A small CTC audio transcriber, trained from scratch.
Model: arch transformer, activation geglu.
Rows from block 5 of a small CTC audio transcriber, named by matrix and row number. Rows with one number within an expert belong to one neuron, the router's apart. Each number is 500 + 25 x the weight over its row's rms, rounded and kept within 0 to 999. All counts start at 0. Numbers have three digits each.
Before each expert's rows are labels from the 100 clips, of 14976, where the router gives the expert most weight on average: "strongest on" is what is common among them. Only what is clearly more common there than usual is listed. The data: short read English sentences (LibriTTS-R). In brackets: how many of the 100.
# router: router (model.blocks.5.mlp.router.weight, 4x256), inputs 172-255
# gate: expert gate (model.blocks.5.mlp.gate, 4x128x256), inputs 172-255
# up: expert up (model.blocks.5.mlp.up, 4x128x256), inputs 172-255
# down: expert down (model.blocks.5.mlp.down, 4x256x128, transposed), outputs 172-255

# expert 1
strongest on: the word "you" (46)
router.1:500518512484529507538483479495498499491481481496471480488501523480526516451503463506462525490505519519472480463489484487474508542522507477480504483512487516486482525527499467482510522510506494495502563508507509505445485501493471492530484488564487517494
gate.0:487498519457486509479453494482493562511510510534462511506476529481508490509504518503492490514497531520524531508464501515476481509531518498501518501496519492516472435520499490527589514491545537470464490512468485509560475547482486510476504495482495497547
up.0:487493523511513489525467485472506511505509467472481469467561537534486498516521484517522506533483509478483499526455518483468464530491480518479516535526523509480506501507524468513494470495530517535473492473535462500528511506489508523469426531485471498479
down.0:505472494542516513498545476509478506490493512518489521466461510482418482513470497466502455543452486478530496488521476534502447480491495521501476503500502519527475549535515518551480482501489493494513463495473501507487529509514475475535533501515534497490
gate.1:478511490499516492517498511480512483491479529492488467507486483502487488506537481474499517472514474497494488462451451520490499471504485494470471493539539507489497518518509513498517525543486479487488536524488507515506525479467550483492508493514482493495
up.1:508534475477476509467511484506509480522502460515472534514465497477478503485479516506519486479490520509471461510517473507493536540478521550497468484490493513506522571514507531483452489503538473484505503467457534466482495469530465487529504513501545511497
down.1:461510516500542493494492496532520532475516488523488535552514490529492490493468491469451560460455466523553477522512547510475481524480504504452523521495482489480539490485505504506520462488551502468490528496477465494447508479479499517486563519484483560479
gate.2:519447530510499472502506460490490508497467547485521470486527520501491494505520515505489470524499498522533526527474512524523462455510531488509495499519506496510473524478514492500522538534456500499512443536531444466506507502494500457487487509515515439500
up.2:525504481475554445506509546525485527479508565489549483522489520451534528484507508524495480490510451498490557494502478507534503467558523478525466521511486507511448485484511527503514515502422506506546444534482485512475467491489520501511466494516517493537
down.2:524488424506476514502513517475464508526491516496486514546518515508462494523524557512508449487523552473492547500477492458491517519517519499499479500498450549509503519487495496496494483493502542448515523539519535503530490490488547439515504497476520500524
gate.3:491529481500454484539472485528496533508500475529517521510479486478451480497490498520543535550538521481491525496489510493524520574539503498485515517475495514508519506471450511525452500534496453537498494508485482506480523510515520469508500463503488452469
up.3:526488516494493521496440527543505439522503498485528506477525491519512543503498513481477487458527479527479516516471538537535499485512522474500474455519500505465480504508507496515505513473448511489431449538547497470456520497507494498484519466501531495512
down.3:497522513541465514526529480506464493487485505463533506469499477534430492472477542519532490510471478474527476482503463478472523508485483499465491455530547473516470510440526493480507499512500486491497463483491492457507477536491515525507496515555500477468
gate.4:503498517524490475516493521494511514509523454505511530462528512458489528470455463486492528505533459479555494462535489500466510501517478517510487473503519504501500499454517483506500475503495522519499480481476477545465483493544541493508536489499487487500
up.4:518492450525483523484501511534485455509504488479504491483445512494489415505460532517497494526498506518520473470525497474486458516421522518536545476464504507496536496479509467573467490542472470546476502480505494497510486501521474510481500528506517531447
down.4:524519504532502515464538535494497496446522510526499521534516496492516530484470491481505491490489521480518511519494478528547498505513471499504479534508528477540513497502543535534524504497493502481466492513484494468511517445488509506551465526466509491520
gate.5:534572503452476463490486473506515537465494491516517505524523516510489524487506504457504527504533491489496499510470526513493498481546474447505480525476489504482533500529490493470542503515459477480501515506510498492491527496480530504535540486497514502551
up.5:521500475499478515517487515471496462515537479494532505499499473506510481483476465516482510443481484517494482479506491515545520501455523517543500493486521494521482518524512599512443504483479513471534486468471537503505515463546479464514494506513504493464
down.5:486543492526514492505530477516440521500509504460496504533487463456479499473482508497513496477509504524521480473529529500475470506494518485469499483484494522469500538512511498513544488506532498512492512505480496475473518491527505525458505452492513506494
gate.6:503500522471492516499473471478497507503496502460472492481535506486478514448502492510525486507502505512443461474484502499539560507541487493481489500468479508457507484538506487498507474518528509497559524504513489494477506533512477494521534441474568485516
up.6:519512495551452507547484505478503444547502481484513488515484518483515526507497490524492484524515497517538501488532493498485488466492480503510519509514487504526495544455494482491478537499474475509470534508474548469505467456529526487512496534528469515488
down.6:479493452489476525497483460537462475469532504514511533509482496502517511518488500477491483489565476475496479496536490495493460516525475558489517487525525557471542510494515512473510491498464555510493478533548474456536573471437494483495512523466497482491
gate.7:495471505515535556490480506528496515465489504544486466528496505495488498527457525520511499473520532506489507465485487444516534543487484494497501450515461504546513474473486439507509502498522533471525535463525530459490511516501476481517524472482485542467
up.7:495515493488507466515498468521487504486485546464487493478486482522502493482539492480545505505497495509460488527537531539485482476540511493499452544499555485481473533533498563503499497539474456526497464530494448528489536503514509555468445535516497459529
down.7:472494513519505519481514463504486477493475466479491531496497492482467526478516509495491519492522499496515449533503498481501465507503487550496496490502501492491527535544526520481510457512495537524486495507493496470516483470452474494476531507495481553487
gate.8:498490449497516509458539526558486509477510499472530539535460481491497523516505495484509509534460508482473487511494504474517507527495488516499476481516468526509487500502471475542511470557540458530534492478483472480456521495508486523526448472499577488477
up.8:481495538496492451548455522420522467532528493511492489486468496512504501527530511523520472496495517510519550491483520498460486463511526504498475522508492516497502475480483497501508470462473496473441461503535496502494494545508527516493499494497451533508
down.8:473555517499500493539466501519465524528493496508498459472526477489484476487475511524455504502504543534523493486489488508514583506508506520462500475497472503510461489477525522487512493516549479518474514493520458533467499508467530503496524531486498492461
gate.9:514504434471520490492479513535507549498512505504518531491492527507453482532499539467540525522514486455536501505515534505486449544519455477538457477504484506496471521449484485490541511467502520507488489482550480494483509525484521455479483527505508482500
up.9:564522466466514503488482532511543524486479501504522495493500523511495459494502514453551517474522483475506510478519510512465513552519495466493488470496487452498493535482492511452531503455528542473529507463504499493482491527459486490502499527514490508521
down.9:534514467435509495477501487513490514445510519477528557509490493497464529483463504472499487498530464494557522517500502477501530504507489526478491494514478516467496528457508529501503505504483526515495474509489479450491529493484522488514498529464516473487
gate.10:521538495458500468522482526530506488476539505479508492512487509525442476488476453496486539515546545478492451486506495468502525502476485484489521542458532518503513534499467488520494549515486456512507526494476494474510496518494530467495485508514506517521
up.10:523508500508542463476500520475507458513537534514495549474480483498512482519548523449493503473468499496509497504488474525520522440500478531527453477523513490500463534489531524510485483493474475500476471552487516513492499513469526497553492516515549505490
down.10:528490498504498489516493512538475552512496509488472543491490507529487504506500494490484485475485493483537526532504558552504486499493494502524496447523497550488487495501512477513481505481552449475506490502491525476479476485482482526471517517522502524518
gate.11:465456455549515508477490481551505504499497517515483434467486491570501531540489534510498483484491522481498504527493493512526511492480473516507476458513517506519530472501492428517507509575526472498507480486479449507513496510485528486520457497499490476456
up.11:504497529468513520543486479504493522479500472483515512537533506525512502458464453525494466542507510475497488503540513501517494503488499491491501507488509506486480534456503530477502518488488534507462459517449496541473513563490459545473501493505476479540
down.11:476474505495535478508477500531475509530558474505449472530478533471514496482509488524501497475476522524508471516516503490490493504500513514508496514504479499470453536469479476517495465496508505565477507501507493508489491550540470478492526522540491477470
gate.12:498489512497469495516534493526489540489476447529492524580509536495488516525492472585470501485491508498508476491504478491518523490461503514500483490493473508483484537523499516470478502529492514494518528480452527520469518492518462488507529496506535476455
up.12:509512540486505488483465495478511488484513509505502472444464532492498482448491523457512516524522489506497489478470526486460496487507491470525484505509517508483557477516509511553527485468539502524497482521483479535544491483492514490484499512456452500507
down.12:519538488511466524497511531506467500473509532519484482484493523515483501480490493489485525476529509456526515499452518514488512495530487506511510495502505542508472474480506523451547519492483539482508493511500496490480431531486522502494540527499502523494
gate.13:488489494499500499484518492486490528514502483471487460554500518478498549503508506538473485523542437470493514529503483531534533492496466496472444522519489504488472478518524539491494460546501522558542528526505473551480525465496470519509465533495495493501
up.13:527528447532489492523462465516461458519488533521524491442438491482491552516491504475503461506505513515502507486547483439509512487505542521554524468497466497496502518482474479517480508516455472536494457500503551501482512504530514510532521474520521511510
down.13:524493481529479502446513506537510499476514490492525551471450478508570498528491513494499484490471470515515449526497532471474502474528497511514502559530497503497506482485523476495484534474503500514474474521555485496514506535476516570484509489474507467500
gate.14:467440501518495500509508523482466492478497536534469514492454490478479510564527525504453483512514501540518487506477463527497504468509498501518518488532467509509505497500491460489473512498498466531506487534489490448477521527471544497475507485465491497425
up.14:473473460495500506494544493441479513546483512561551499522443486455499525514520501508494491501494490518503501554459492520488510477524513508508514495483497505521517485526506476536477459538473507571516495560492466551515493511503562460505531521535521505495
down.14:509503532477558466481478525523537512497516462515487486493466502492500507525539506481490544499481472518518480524486458518480500487480514456492478528510518434510516476505509501492498479469530478514487511492512487529520490526461496514514477499492478533480
gate.15:503449501492475490482475489488494524473464477544499502478518474474510500482496467497514510505466496520460465492483467461514488510533500480474486500468478505509509482556483518457528486515516541494500519522512494495492510514490491490526502483495470538502
up.15:455442477533466458495486467490491501512482507513503445479502471523505526493498509529491504467498520495468473479469450472493517522517487477448534501480463509528551464555515487475509477492484505523464508537507467499505515510485514529505477502526455533518
down.15:489556497531516503516485517515498481508496514509506502490480480511521514503498504477528540502454533558499459492500520483537469539475536467524481518505474431513490503481491478507548471503516443489510466481497504494512528471479505506510484477478479524525

# expert 0
strongest on: voice: male (81); the word "it" (32); the word "is" (28)
router.0:484498576519507490513506502528460465460456508504486560508462504489524473568538572465487508540471481471484550511533483503485467501496532528500542509507491503478506507505487515467482466523508446550510497483504470534492526491495442519485485517494531520490
gate.0:524520483503481551525484485506487470502542479531494471491504473480489491502466491505554526473451508447506524519492512523502529471496485541510495472497449511504492524498486527498478511518534519504524525499498541476479525453535474501497497516499473530444
up.0:503507521467515470501502478480475497500475472524496518515518520513511551460512470564509490479540543485515463498483486543492534478533511494495512474499522485508497482506514479531495496463502486466493524521487444503524486501504498492516504535533499476527
down.0:462474512513545446504509513454506497524504508501564472441498484511503521497501509504509516494517477463498468511460524507497473508519467460503494496482528559520508466512492469524492542485511536521504539512472473484487529469506510500491464467494501540512
gate.1:484498482498462503481482452505511508523553492544476481515519495529501461497473505490518524491502529478477565524467485460515500539479477524535493506457480525531519487509482533503482520508521512508512505456537478487516517461545481470549512507504479494478
up.1:489496501484537463533504535471482503459461484476529502516502497449494513499514477552483518518487495525504424467470494556499474458512485485475479517538513506495474531501522485513532478476489491472484488534479516517470506523499523523409471516478476495510
down.1:506533526494503476550496541482490529477484490487529499480490477462488521530539501533492528503490495535517544503430514507483524483535505509473483518519512546463460509511514508510501513483449503473497459500481532506513503518496530509500482520486488521481
gate.2:503512530493526485462530454504513578506478494483453509526524461528493483479515532471517478553485508506464558525477498519524512490540490461455507517478466517489502500537490485522477485513547494516503488464551479516523451482480485479512493482476502473501
up.2:518528520523495459445510480504506538550468519495467525550538473478498511490520547476511500525472499498491528477492488519489520501528518503497537497493455504463512530530475499527490485488537503530513534478540472495521468486485487502498515485471506460523
down.2:510495520478486481493499494501524487476511470506489480493515520485488470502524504493504456498491468462525511509543477489482509487452512498499466467505472459488457489487514474520485445508473507488498523533509565473492514482502509562504484516520463512496
gate.3:475504541498530459510506466487490515474479470506480452462549436490496498445469520468550554559499533493510533472474502487515523538516493445537527540485448513514544478516499509540520526516532484481506481489454543486484476514527502483508488469524488524463
up.3:492504514526549464497482504519470486491508507483490457453534497505507482464477555489498519550517513502523530475467469507524518522502473442520563516468467502500525452489539516524516542502526503458491443508469513494510494514502495515498492505526475511445
down.3:499432553458520477525513485478507514530434479485507461534552493486524499425488472525513505457533495502450498500507507465504548472457456499543490498518503500506544488517525477546491495474544507498529515515498524524525528483560489530518484539506479488502
gate.4:483506542478455488480499468478537493547482531495470504552511465494459470490518499492493553550482544525537476494469466513505530469494493513498490539516470480501517522557502491507462480500526462519511531502551502513524523496469503464454483508473465491501
up.4:503481509514527486536490481467500508454482497523488502480503490488459511526498485507543485490487508498542513485512519501476509477492534531468523487502531520501496488536450469510488499501549510506478502529448486500450480536521534473475470511521488529494
down.4:522515490480533514480482463531498499520455491487520536492502520513476536474512509516474554488524544541497453453454450517491511523528514456549495491519475511444546505541496525516503513503539505523481487510535476473503483511500503488517497488464533546523
gate.5:490447489472458480523504481556445532543532450496482513497459482504509510483491515505484505500458506512483499457516511470538469492495501484552531490480441516478517537493499484518522487523503483512518486484516486499500503522507451506520526487518508476496
up.5:525485455498478496510484548502499503464545503500478519481479515543494510500459528544461498457538528469499462508508506506481508495489491466520537475510506515502515495508526478475521558473456561508499482513486485489497512483460504507521493490524542533531
down.5:482542483482482503505509518540556500496517441485493565498463513476476488556518507521492572480517482528516500460535486511519501526495521510505504482507511502484478485487480501509547538507456524514489482490527488511457479477482445496488490510503499507478
gate.6:482446531539482481503482494506471501526492529505503492531482521470491509533469541518467481491535536503477499502474492468533527490559466512539488542493492517498484500476480472483486495471501524503506459519486492554484487520498507471455549553427501513468
up.6:529511549520467540469450494451494511509521538529480491510497473481452489493511516462524451514471548510523487484498503476504502466533502510509478528448487496542503495464470496506495475500519504482473491517535490540525489513548486452484512524486513514461
down.6:486489482501476522524456537569517489479525538517515505481468521480485537544525504501512513473521524541483489466534498504485558513493560514534482521520456455497515508459507495478506518479494528490496469528537513518519494524480524526492462471481509460465
gate.7:479508505488515537493485501527475494495502454504474519530496468511520512505480519517466537504474499505522511469490510485472488524508494484503511495550475558486491509520511518476559539561507508498515533451464513521505553489473488485527487435498491518490
up.7:462494512488550544514517509502504514464459506495473495444505507503491456501502520533511488499478505501511534520504554486450475520509512536502522512503516518486448524482471507485514562564524464449453480490475475504505468521529483495461509501508456518472
down.7:460519528501509515494506501467514511518464513515480526491487496489517499510568503499466527515501495471479502478518504487461522493527477534529528446517501504512501488526532558504505490475470500565504525481552501492544559496529513551496495527442498500459
gate.8:490494524485493503514473478494486486527485462446491503466532521527505479454475506505530502452532481485492516463482505510516502494462479549488511500519463517501534525498512490525495507492531523450491494464489487486564540491491529479523500506488476504516
up.8:502482500541502508487500515482494450499556500493455496486459488527489468502486509483517464462554468498498467452529509505513522469477518492541510491500517523482509502457508511503560544482530485455492503526492516481527524495507491493486490478462507546484
down.8:502479497491497516474544530465465477546532469487461474487508462473492464482485502500492467510542505457546501473524487486510508517531478458481519484486477518521516546491440485530517478532514537513486502483538480498511536502520529472520542491480526494461
gate.9:475483529539525478499516492500482494518498497499490499501497460533451479516533490472508499527526464468553537521473485502461499533507490468481503486517467523490526499503490506476497523480503542473514512469488471509519546481487508456489509519478503522464
up.9:490517484490507489477504484507525473471510551518511490495475503507473519494500488480481516474500565538487471505483457481514556512503449461486489494461539485499554497506478470506472494490486502509554524509466531494502487521527533519500518517489482506513
down.9:526509482513490538526490486492503498512522543542546494525473505481465488504473494527516477519533493510533545483493522460477473521506554490463484551504503487503504497460515517489537503539496486492517467476490541498516477540467503495513504467484489486529
gate.10:485530514506503500506481478510505501508515499529507510540489498473489498490518492493515456500495489515503509478482458464509518528530457512447467487464482510468502496473457516500497457478499513501525499512511471531453497482529517521510519484475485536489
up.10:484514514516500457497477510515443446493574519486488527518472491464465492529518543520525488468525484475539503486510502509478509503489470490500470499470489507486521506473458544528489517501476496484529466513482524468471545472503496509509511445527484531511
down.10:498547493534531509480460490532484502520520533467499505498480518476463518528575493504535469507514491496532440467501472459493495522445512524476529517444499453478502473492528490529493487487521530530476498522524536510490532515497544532503482490527492542483
gate.11:474484470474498493524512506500496514514455528549498532460510467502521473493484491495541505493507481483491503565539520487486445523487505505473491506501521515524530520531467472498468471478477464536473510494490441519470509511479532502476496520496543506497
up.11:529510494512458515530518511512514509456541511482506509514494543540467520494472516499496473457529529463475478465520489471506516510506494475443451503491475496499529518489540524485505517534547508480530486500484555501506496440486486519519508511479477476533
down.11:518511520489523442499508478499519517421503519472532537552511485491435484544489513455438498466446505484506536484468491480500508518530515453495490515504496502501493525523503502466473481501494512503510516518520494500497550460519461503494525478528481499534
gate.12:484530518483500501482476481504483520521490502504473517508498472510481457506521521457520516483499548501507506459488554560489535486529489499485505480496513525489441508538479483480489515475479479467452489499500495516493482479515498511464529509512495494519
up.12:480506494497483491491453465469510444522562481465507475535497475495495513509513472476504495534504457496539479497493509481497480464445462491561508530467489494492498473464509528517539512476491514506474474537515516527514494532525474523509526493475509550469
down.12:510476536509532533469493511495486491460512524507489462484480466500498478487492516465468460457526545457526498492529535440505479460519482476501507492449500513527473534481484519472570541502528550533486477549522481506494480477458483469504484491528504510484
gate.13:509486464500527529436507474499510501541482503520492486489506472507507460493489540485503516573462480500508494492481483514503512492481510520515476492543443504520503511474515499497531492533532484469487513500527503510528540510529494499514498462470543513464
up.13:507504477516454501506537467475517543494494464488503490480525474492541500482503465456559471463500506501515512512498495522533501503534510485489499469493515468518517499515494512547470462462464542561481520505504493484494463472507511521496507519520485459543
down.13:503476475503484495499535508495465523508480519515526467553478491504540473483477518493513433501495528504502495491484466475518515531488546482467480514496504541480537533469508468501485458496554500551498494512492532532480460512506523540464516472521489484508
gate.14:510483531497509494547479508535498543485524451513477560519498489486514488507485525509478553485515472491466536496517485471482474523501483546511542485512476499453486534552476485483517519478538478508477510430506490493470546499500496478531481505492511508508
up.14:502519535531513528495486482469457479493455545476479522525488476527499550503500471469517480511532487513511478487542479521499502493491518507527488527504469506504482511459478501483489514488476486504512517517494503465511517517481500498500529490517544546477
down.14:478533498459511495493533518531518486486502469468486517521491502463478521528528530489502556466497468474490516505531485510490510503489488518506474452541512503423564530512484469545526536506504512480521522470511486484463515469525486476481463511476511479430
gate.15:469480485487515493510465463477508517510529497508530479449493484494495467474479461463528486499476482522485494481517514498523518558533500501476525528486470522532483450499490513533507446487530471533530484513488500480507480513505490484518517502481497506493
up.15:493503485509543502513481519456530492538532509551487515493510515463495454524509500501478501511501494504511476514516479530523546495487461505485515545533477497491501515490478501550518474462558493520524526472517559501496506518527493475506520531454532553481
down.15:464510517548501518508517481532517533492475486487504469477526476477521500468479522533493518497427507520541513488483503519461447499501462462430496494485530532529525466520533471506509491497496459489492508499476459488494501514492503543520469537527478514517

# expert 3
strongest on: the word "the" (53); the word "of" (27)
router.3:509477485487518514464477496511535505522534513516555490460484472499440493452483460489544488473496530533515487496469525477509513501486505507514518472474514468509555496468492520532522497434481530464497447469493514486536490503481495437504525498458497521509
gate.0:494485507525490483504460497489474514484524477491504467527482514517488539525533513546434506486593544516505504468504523488502523561481496508520470476558488494452523518515506466534508542497488458553503525534509493520521503481468452530472505453490464488510
up.0:507517461465488455445501517509473515508492533477477506493485535517506517509501503504500516526519464469501505488515547489487454520510519485506515517529515508508493505456470459508537503481510454514515492506487455496557502479473455496489448496504505489552
down.0:463526522499491480485516529496483497509535526475432486533446515501495523543532512514459502492529495476477505484515508509513496519483493481506505455516505513446498468519520505516519460510465456548485512492513478536506557493480458537448449516487501485474
gate.1:473482522532483485555498492515443515530506487501473520522508536484487495503506534535474466497515498471488516460492465470478487554515516519478519525497516544477491495508465423498451485531499524518519575497503519466489471496510489509513523487537476487469
up.1:516518512459483537481522514509514512476468527491522523482505498527518478502480499460499509484495476508470541508500455511523526499526493499515460479519476499505459497537535544479499529499496483464495469536518479557498517495481487475521519529494530519497
down.1:485478519525466493488494543454509489516480515496563492496466492517489502481479426481497534504482521521485527518507488487483540531537523542526511554534476512502522538488512497503487505490516458522475495499520467484522502494498504458525458515503515543470
gate.2:511557494488489540485517534472492473529508482513459478537517483467470466495504486506517447519482501491494513511528544506500471488528490499514453472492523521518493538480441485513498528526508455504481477471462550497426473525505498469517511514478530506489
up.2:516479543505513496446496478516500476538480518516500512493522470481516515512486518461491497536519520474499441520472513461498454489501517503496489510527523513515501540457435466517505497497526483520471474499509509471464468511516494501487517521440488475497
down.2:508478485507478518494508515500556505514507477505533534512491529528522492491480474419511536525538473472539473494496512487502496484517468508548471538457556481529508506538463537485460498476516475497514516492566482531514475509506504491528465554508488482517
gate.3:500492533470444479541457462531487473522516562477530454527544501498503500480509447488480478529507528516517554498489503513527537493507498493481537497460513501497478516468496494497534529498473504503499498463486509491513473542501535497487491475501489449516
up.3:487507510499547484489509534500511467487493515488510491526489502493577493497458503514468512477469520474418489519534478462495476518502521475493484489501529488497482477479508491539521508503517524482512509466447542483483448499448446519518501492515476520523
down.3:489547511502499520494514509478498515555480526508460519503498501522483490474533536480508497480503470498497508535499500501482500537469479530472501491542497478492508477557506470450517504486478487482489526522482490513465461453477495486484476488520506482526
gate.4:503561526491542549485454506503513501453510496526457464526493506531454502519527468552507502502502465475509473496507481482484560493527451467487456463501488507454492519465503499480518498517526466509535520504472533519457456494475488484487498499487516530440
up.4:474478517498497493497509474463502484522470475506506492492521471496507490506547514489526519532461508494499517502524521497542489464489505511508462526489509495519433515516433471503514526483511435507528502530528522460488492517503501508498481506489539492510
down.4:503564528527465465515535546523513522506520455503523549497453503512534516479503493538485496466501495491487500506495531476490500526498456498509471502502499493484497461536523480533459492503462437542519479481523497549504490492491466525525462492471507461473
gate.5:510498529512484446453467519531500497516523475499480517520510524476495503497520547494494497516513511487515534476469507471486502519570476474477517525501496531511555471504467427510512440508502488501493523495532484512525529517494500493468530471492467505506
up.5:495476488486457434498510505520498554496535472506518519496523550545492488458495528504505556480486505477532494511466538510489494510486484505473472478496465488496498487496527534495468472511490478524525499490502513533500514466490490541472494545473483489489
down.5:477507528491477531515512500517553462441485447496535505510542536489515511488486481469491505508464505503498575484515477491473448525563498517467472507508512514508556516437513473530559478509489488502467467495482507548499467511499509514484506534521476492520
gate.6:459515456498492516543505523483488492517496492479453484474517512509509524455497459513486481505533463495508514488484491498491503532547502518505489501498478528474495533495485528479500515487487522503540534476511467485493527477464530495514553499498528487476
up.6:474472496486471484505460485524492519487529557525509472522480532530467498529499521518508490493511533445514542463486533482491489481505489487481537517490525522537489456552505498524539496527509469475501477509497527509526494536477501462499537536523438508533
down.6:486486523457517493512517498470482530457512499500502444513522494508454459487468485548489489513515496490490494519505510528495522494491471509500471479486486514462458543518510512540501494480510463537482529509487475526519507484460533408492518509428493467459
gate.7:437497499523483485518511503491467501500513515503493532487477508490527470508494540546501514524511564489491478503538495494520497504492499500470479496489485554529468489564488490517471543522473500459539531520481479488511498491503497498498484509501497469509
up.7:496502503497479511510511509557484489500453478510502474506511520466556533475510459516490523504446477486466506530491533521495465494497492495521475490522476519501470492500475471496508481491477493530489495504510484486479549509499439539479511539527508506505
down.7:523485500521517493494511478464535507482511508504497497524478491462512499499492518513503545521519558511458460489489497510495505506490508534552526474523477460469531487534511501546508517485499474476482546474525514518484493502535486508498517497487485487495
gate.8:529491505517489499481453526501472547483536474491492497521505519509493482496504467513480520458480501476488496494485463538501551526518465491510440469501453523509511479528472516524435456512493511521524530485500511536463515502460481536500506486462570506478
up.8:497503518512501492509477477505450561435509459523530512486534557514541493497467526562488528481499470504513496524508494468494490500480513526527519474493465517480465498519515536466491508554495538549480486527512496528467438489521477526503477517494492456470
down.8:456492483495502516494528548496494535490482491522523514468475491494495491465475542509518517500468497463487525537452493462523467520515468518509527503490531526486488499507511476517468498523465510541499500461535461512550449477498465495544494527491505511522
gate.9:449482511503484493472493510492451509502462554492538559478492499494496532466470504498507516490480512443469483514440528488514497516500441483484476516492493524479524517548491508475474482482529529530527528516540446481494526480453505459485526548495518530499
up.9:476495538520474509507480526443452488439516473525549548499463538518562477490482487508484491473483520488455458550528526453482486473476494490501489523519533505478472488488489482495461493450479497503475507500533477476527504480474495526497493567532500518489
down.9:495520503502499508500482510473506479553496525516487464525515467456555508529517433471480497504555537534517475483514467509504515505492524514473499519465520464501482442488525525495496485537541465472512504479526490455521496522490490538475515476506526474472
gate.10:536507479499464524522482478498500536523494478563505474529466525480497519516520515515500495516486491534530522464486501496475518495557462502488488481517456498487488522479519473428501466499490529463516515523490510463518527475471483514557563454490515507478
up.10:520526499494482495536507443454533510523492457494512476538524466509513512496495513505486501494535499497533483490474512496542494485523449507548513464503488516464509518496526505515494504493494528473533516482476541469503457457490506449517515486489484470448
down.10:516535508477484525502477503515510483506489499481519507474473543505508525494536518485479521476511513478507478472495526510486487505447505542501512488530490480489522541520480490530469471503498498488453564490504479509516537458481484508537493527525531534513
gate.11:498541459479500468535506495522500507512522491488509507484461493523469518523458435550475539517525511468516461501464484517472491503506465523465503503486527543495475507520497501515505553511476515504488478512465507453494483483489518484483481475490456480519
up.11:493529516460504538511486488527479462518495482484490559477471522523465455459524522476541507506504479520514484512552512487505486511510502473546490525476502502481453500504446526473489473498486509511482537509521462465510461515554494501494526480500512498451
down.11:535515519498516460471501479470492473528479496494509488547497501504536510485534503459518406504458522491506538518493479534496531503532497503547500472529487486510490529507490492526509445543527494484523493497452537520512524490521505512506445516520511482506
gate.12:467463498543524477471527446462476449520503498524488459498489446474515524481514458480539464536459504470529500528489511473535492485555533514483490520472504513495518536469480519487515449505518476492527507500526466493451476471496517522512496501510485510487
up.12:498502511540509487507501528461494471513515511472511511519526474495500499481557490542519512518471475494487485528490497488474490501503433517526499492506502502528500452537516485524478493472475442519524492493512494508503522468520508513489478487511508506473
down.12:490522497530484521492529513535501498512517503531442485471486548523499499510495530512473498497515494523515511501493488445477509538526477480509525517513498500509508501493481503470533524495484516467501522497594477517516480483504473495479515498473491499430
gate.13:465487500485439465494484526483496484498487513506506506506512489512510495472485494533479487489522524518493498505479505468564525525550511470488487510476508547495523505516457499501511529515475501495506510521478511485490499517446500469485547500541489452495
up.13:478548486475497528469486482461475557516461495455470511537498473533464458526500502445504480504488492489498529547508504489455472478479504523508501481501486521511506515515509471510470529482476552522481500518545487487478501441538476480499440466511514514544
down.13:475502492512505525440502523498537456510480511496447471487500491527536528481475515446518505502458497475485503461512581500558474517538465524453491489501503468513491525513517450473477458483579495487481514511492522473472473495528481483486510534466490523532
gate.14:468468505505489530467488518515466479530537460508446481497441475538491484518519517456484503513507511476510518459479448483502507531497481508490503512498491524473528496486517523535494473464562458508488525475523472537520521494469492525482488488485510539456
up.14:493522514490516513492478508488496479496496530521518517535499504514464503509499485477507456571519503478523508483485509505487548522510515501516484544478498492536485525499502521447498537500517492450528509477507483500486439513559523472504520494479483483542
down.14:491503521504474497470462479482499506531482482502486511519515526538490463507474519513499539471503534515488465475500520505499521469474426528529486565536458495461475498514483480480494496475502536514527528548515516479486509491557506490502554509480495501532
gate.15:458482521513506496503503466479495485507519464492507527487507524482515515482478478513493513495492480512496479521448536494488490522508486533490495492461510528520494505498488467530533495486501472495503528496475490532456452474500469498475525500512491539481
up.15:484510468499508462520520523450514486510524499478521539466499494488504535510460447510499497572503477486497494518497497438486505555528477543471528468482528497535493492492472443505525520504492485534508518432483530520466446500509501508483450516472466512520
down.15:485524514495464518529505506493539533501501537433522545507537522490518515522546529459494494547504503527515513497534504529446524516493506530500476535513491445506489490473489485445479473516473540468477488506500513499512497555496519508512550519578478442533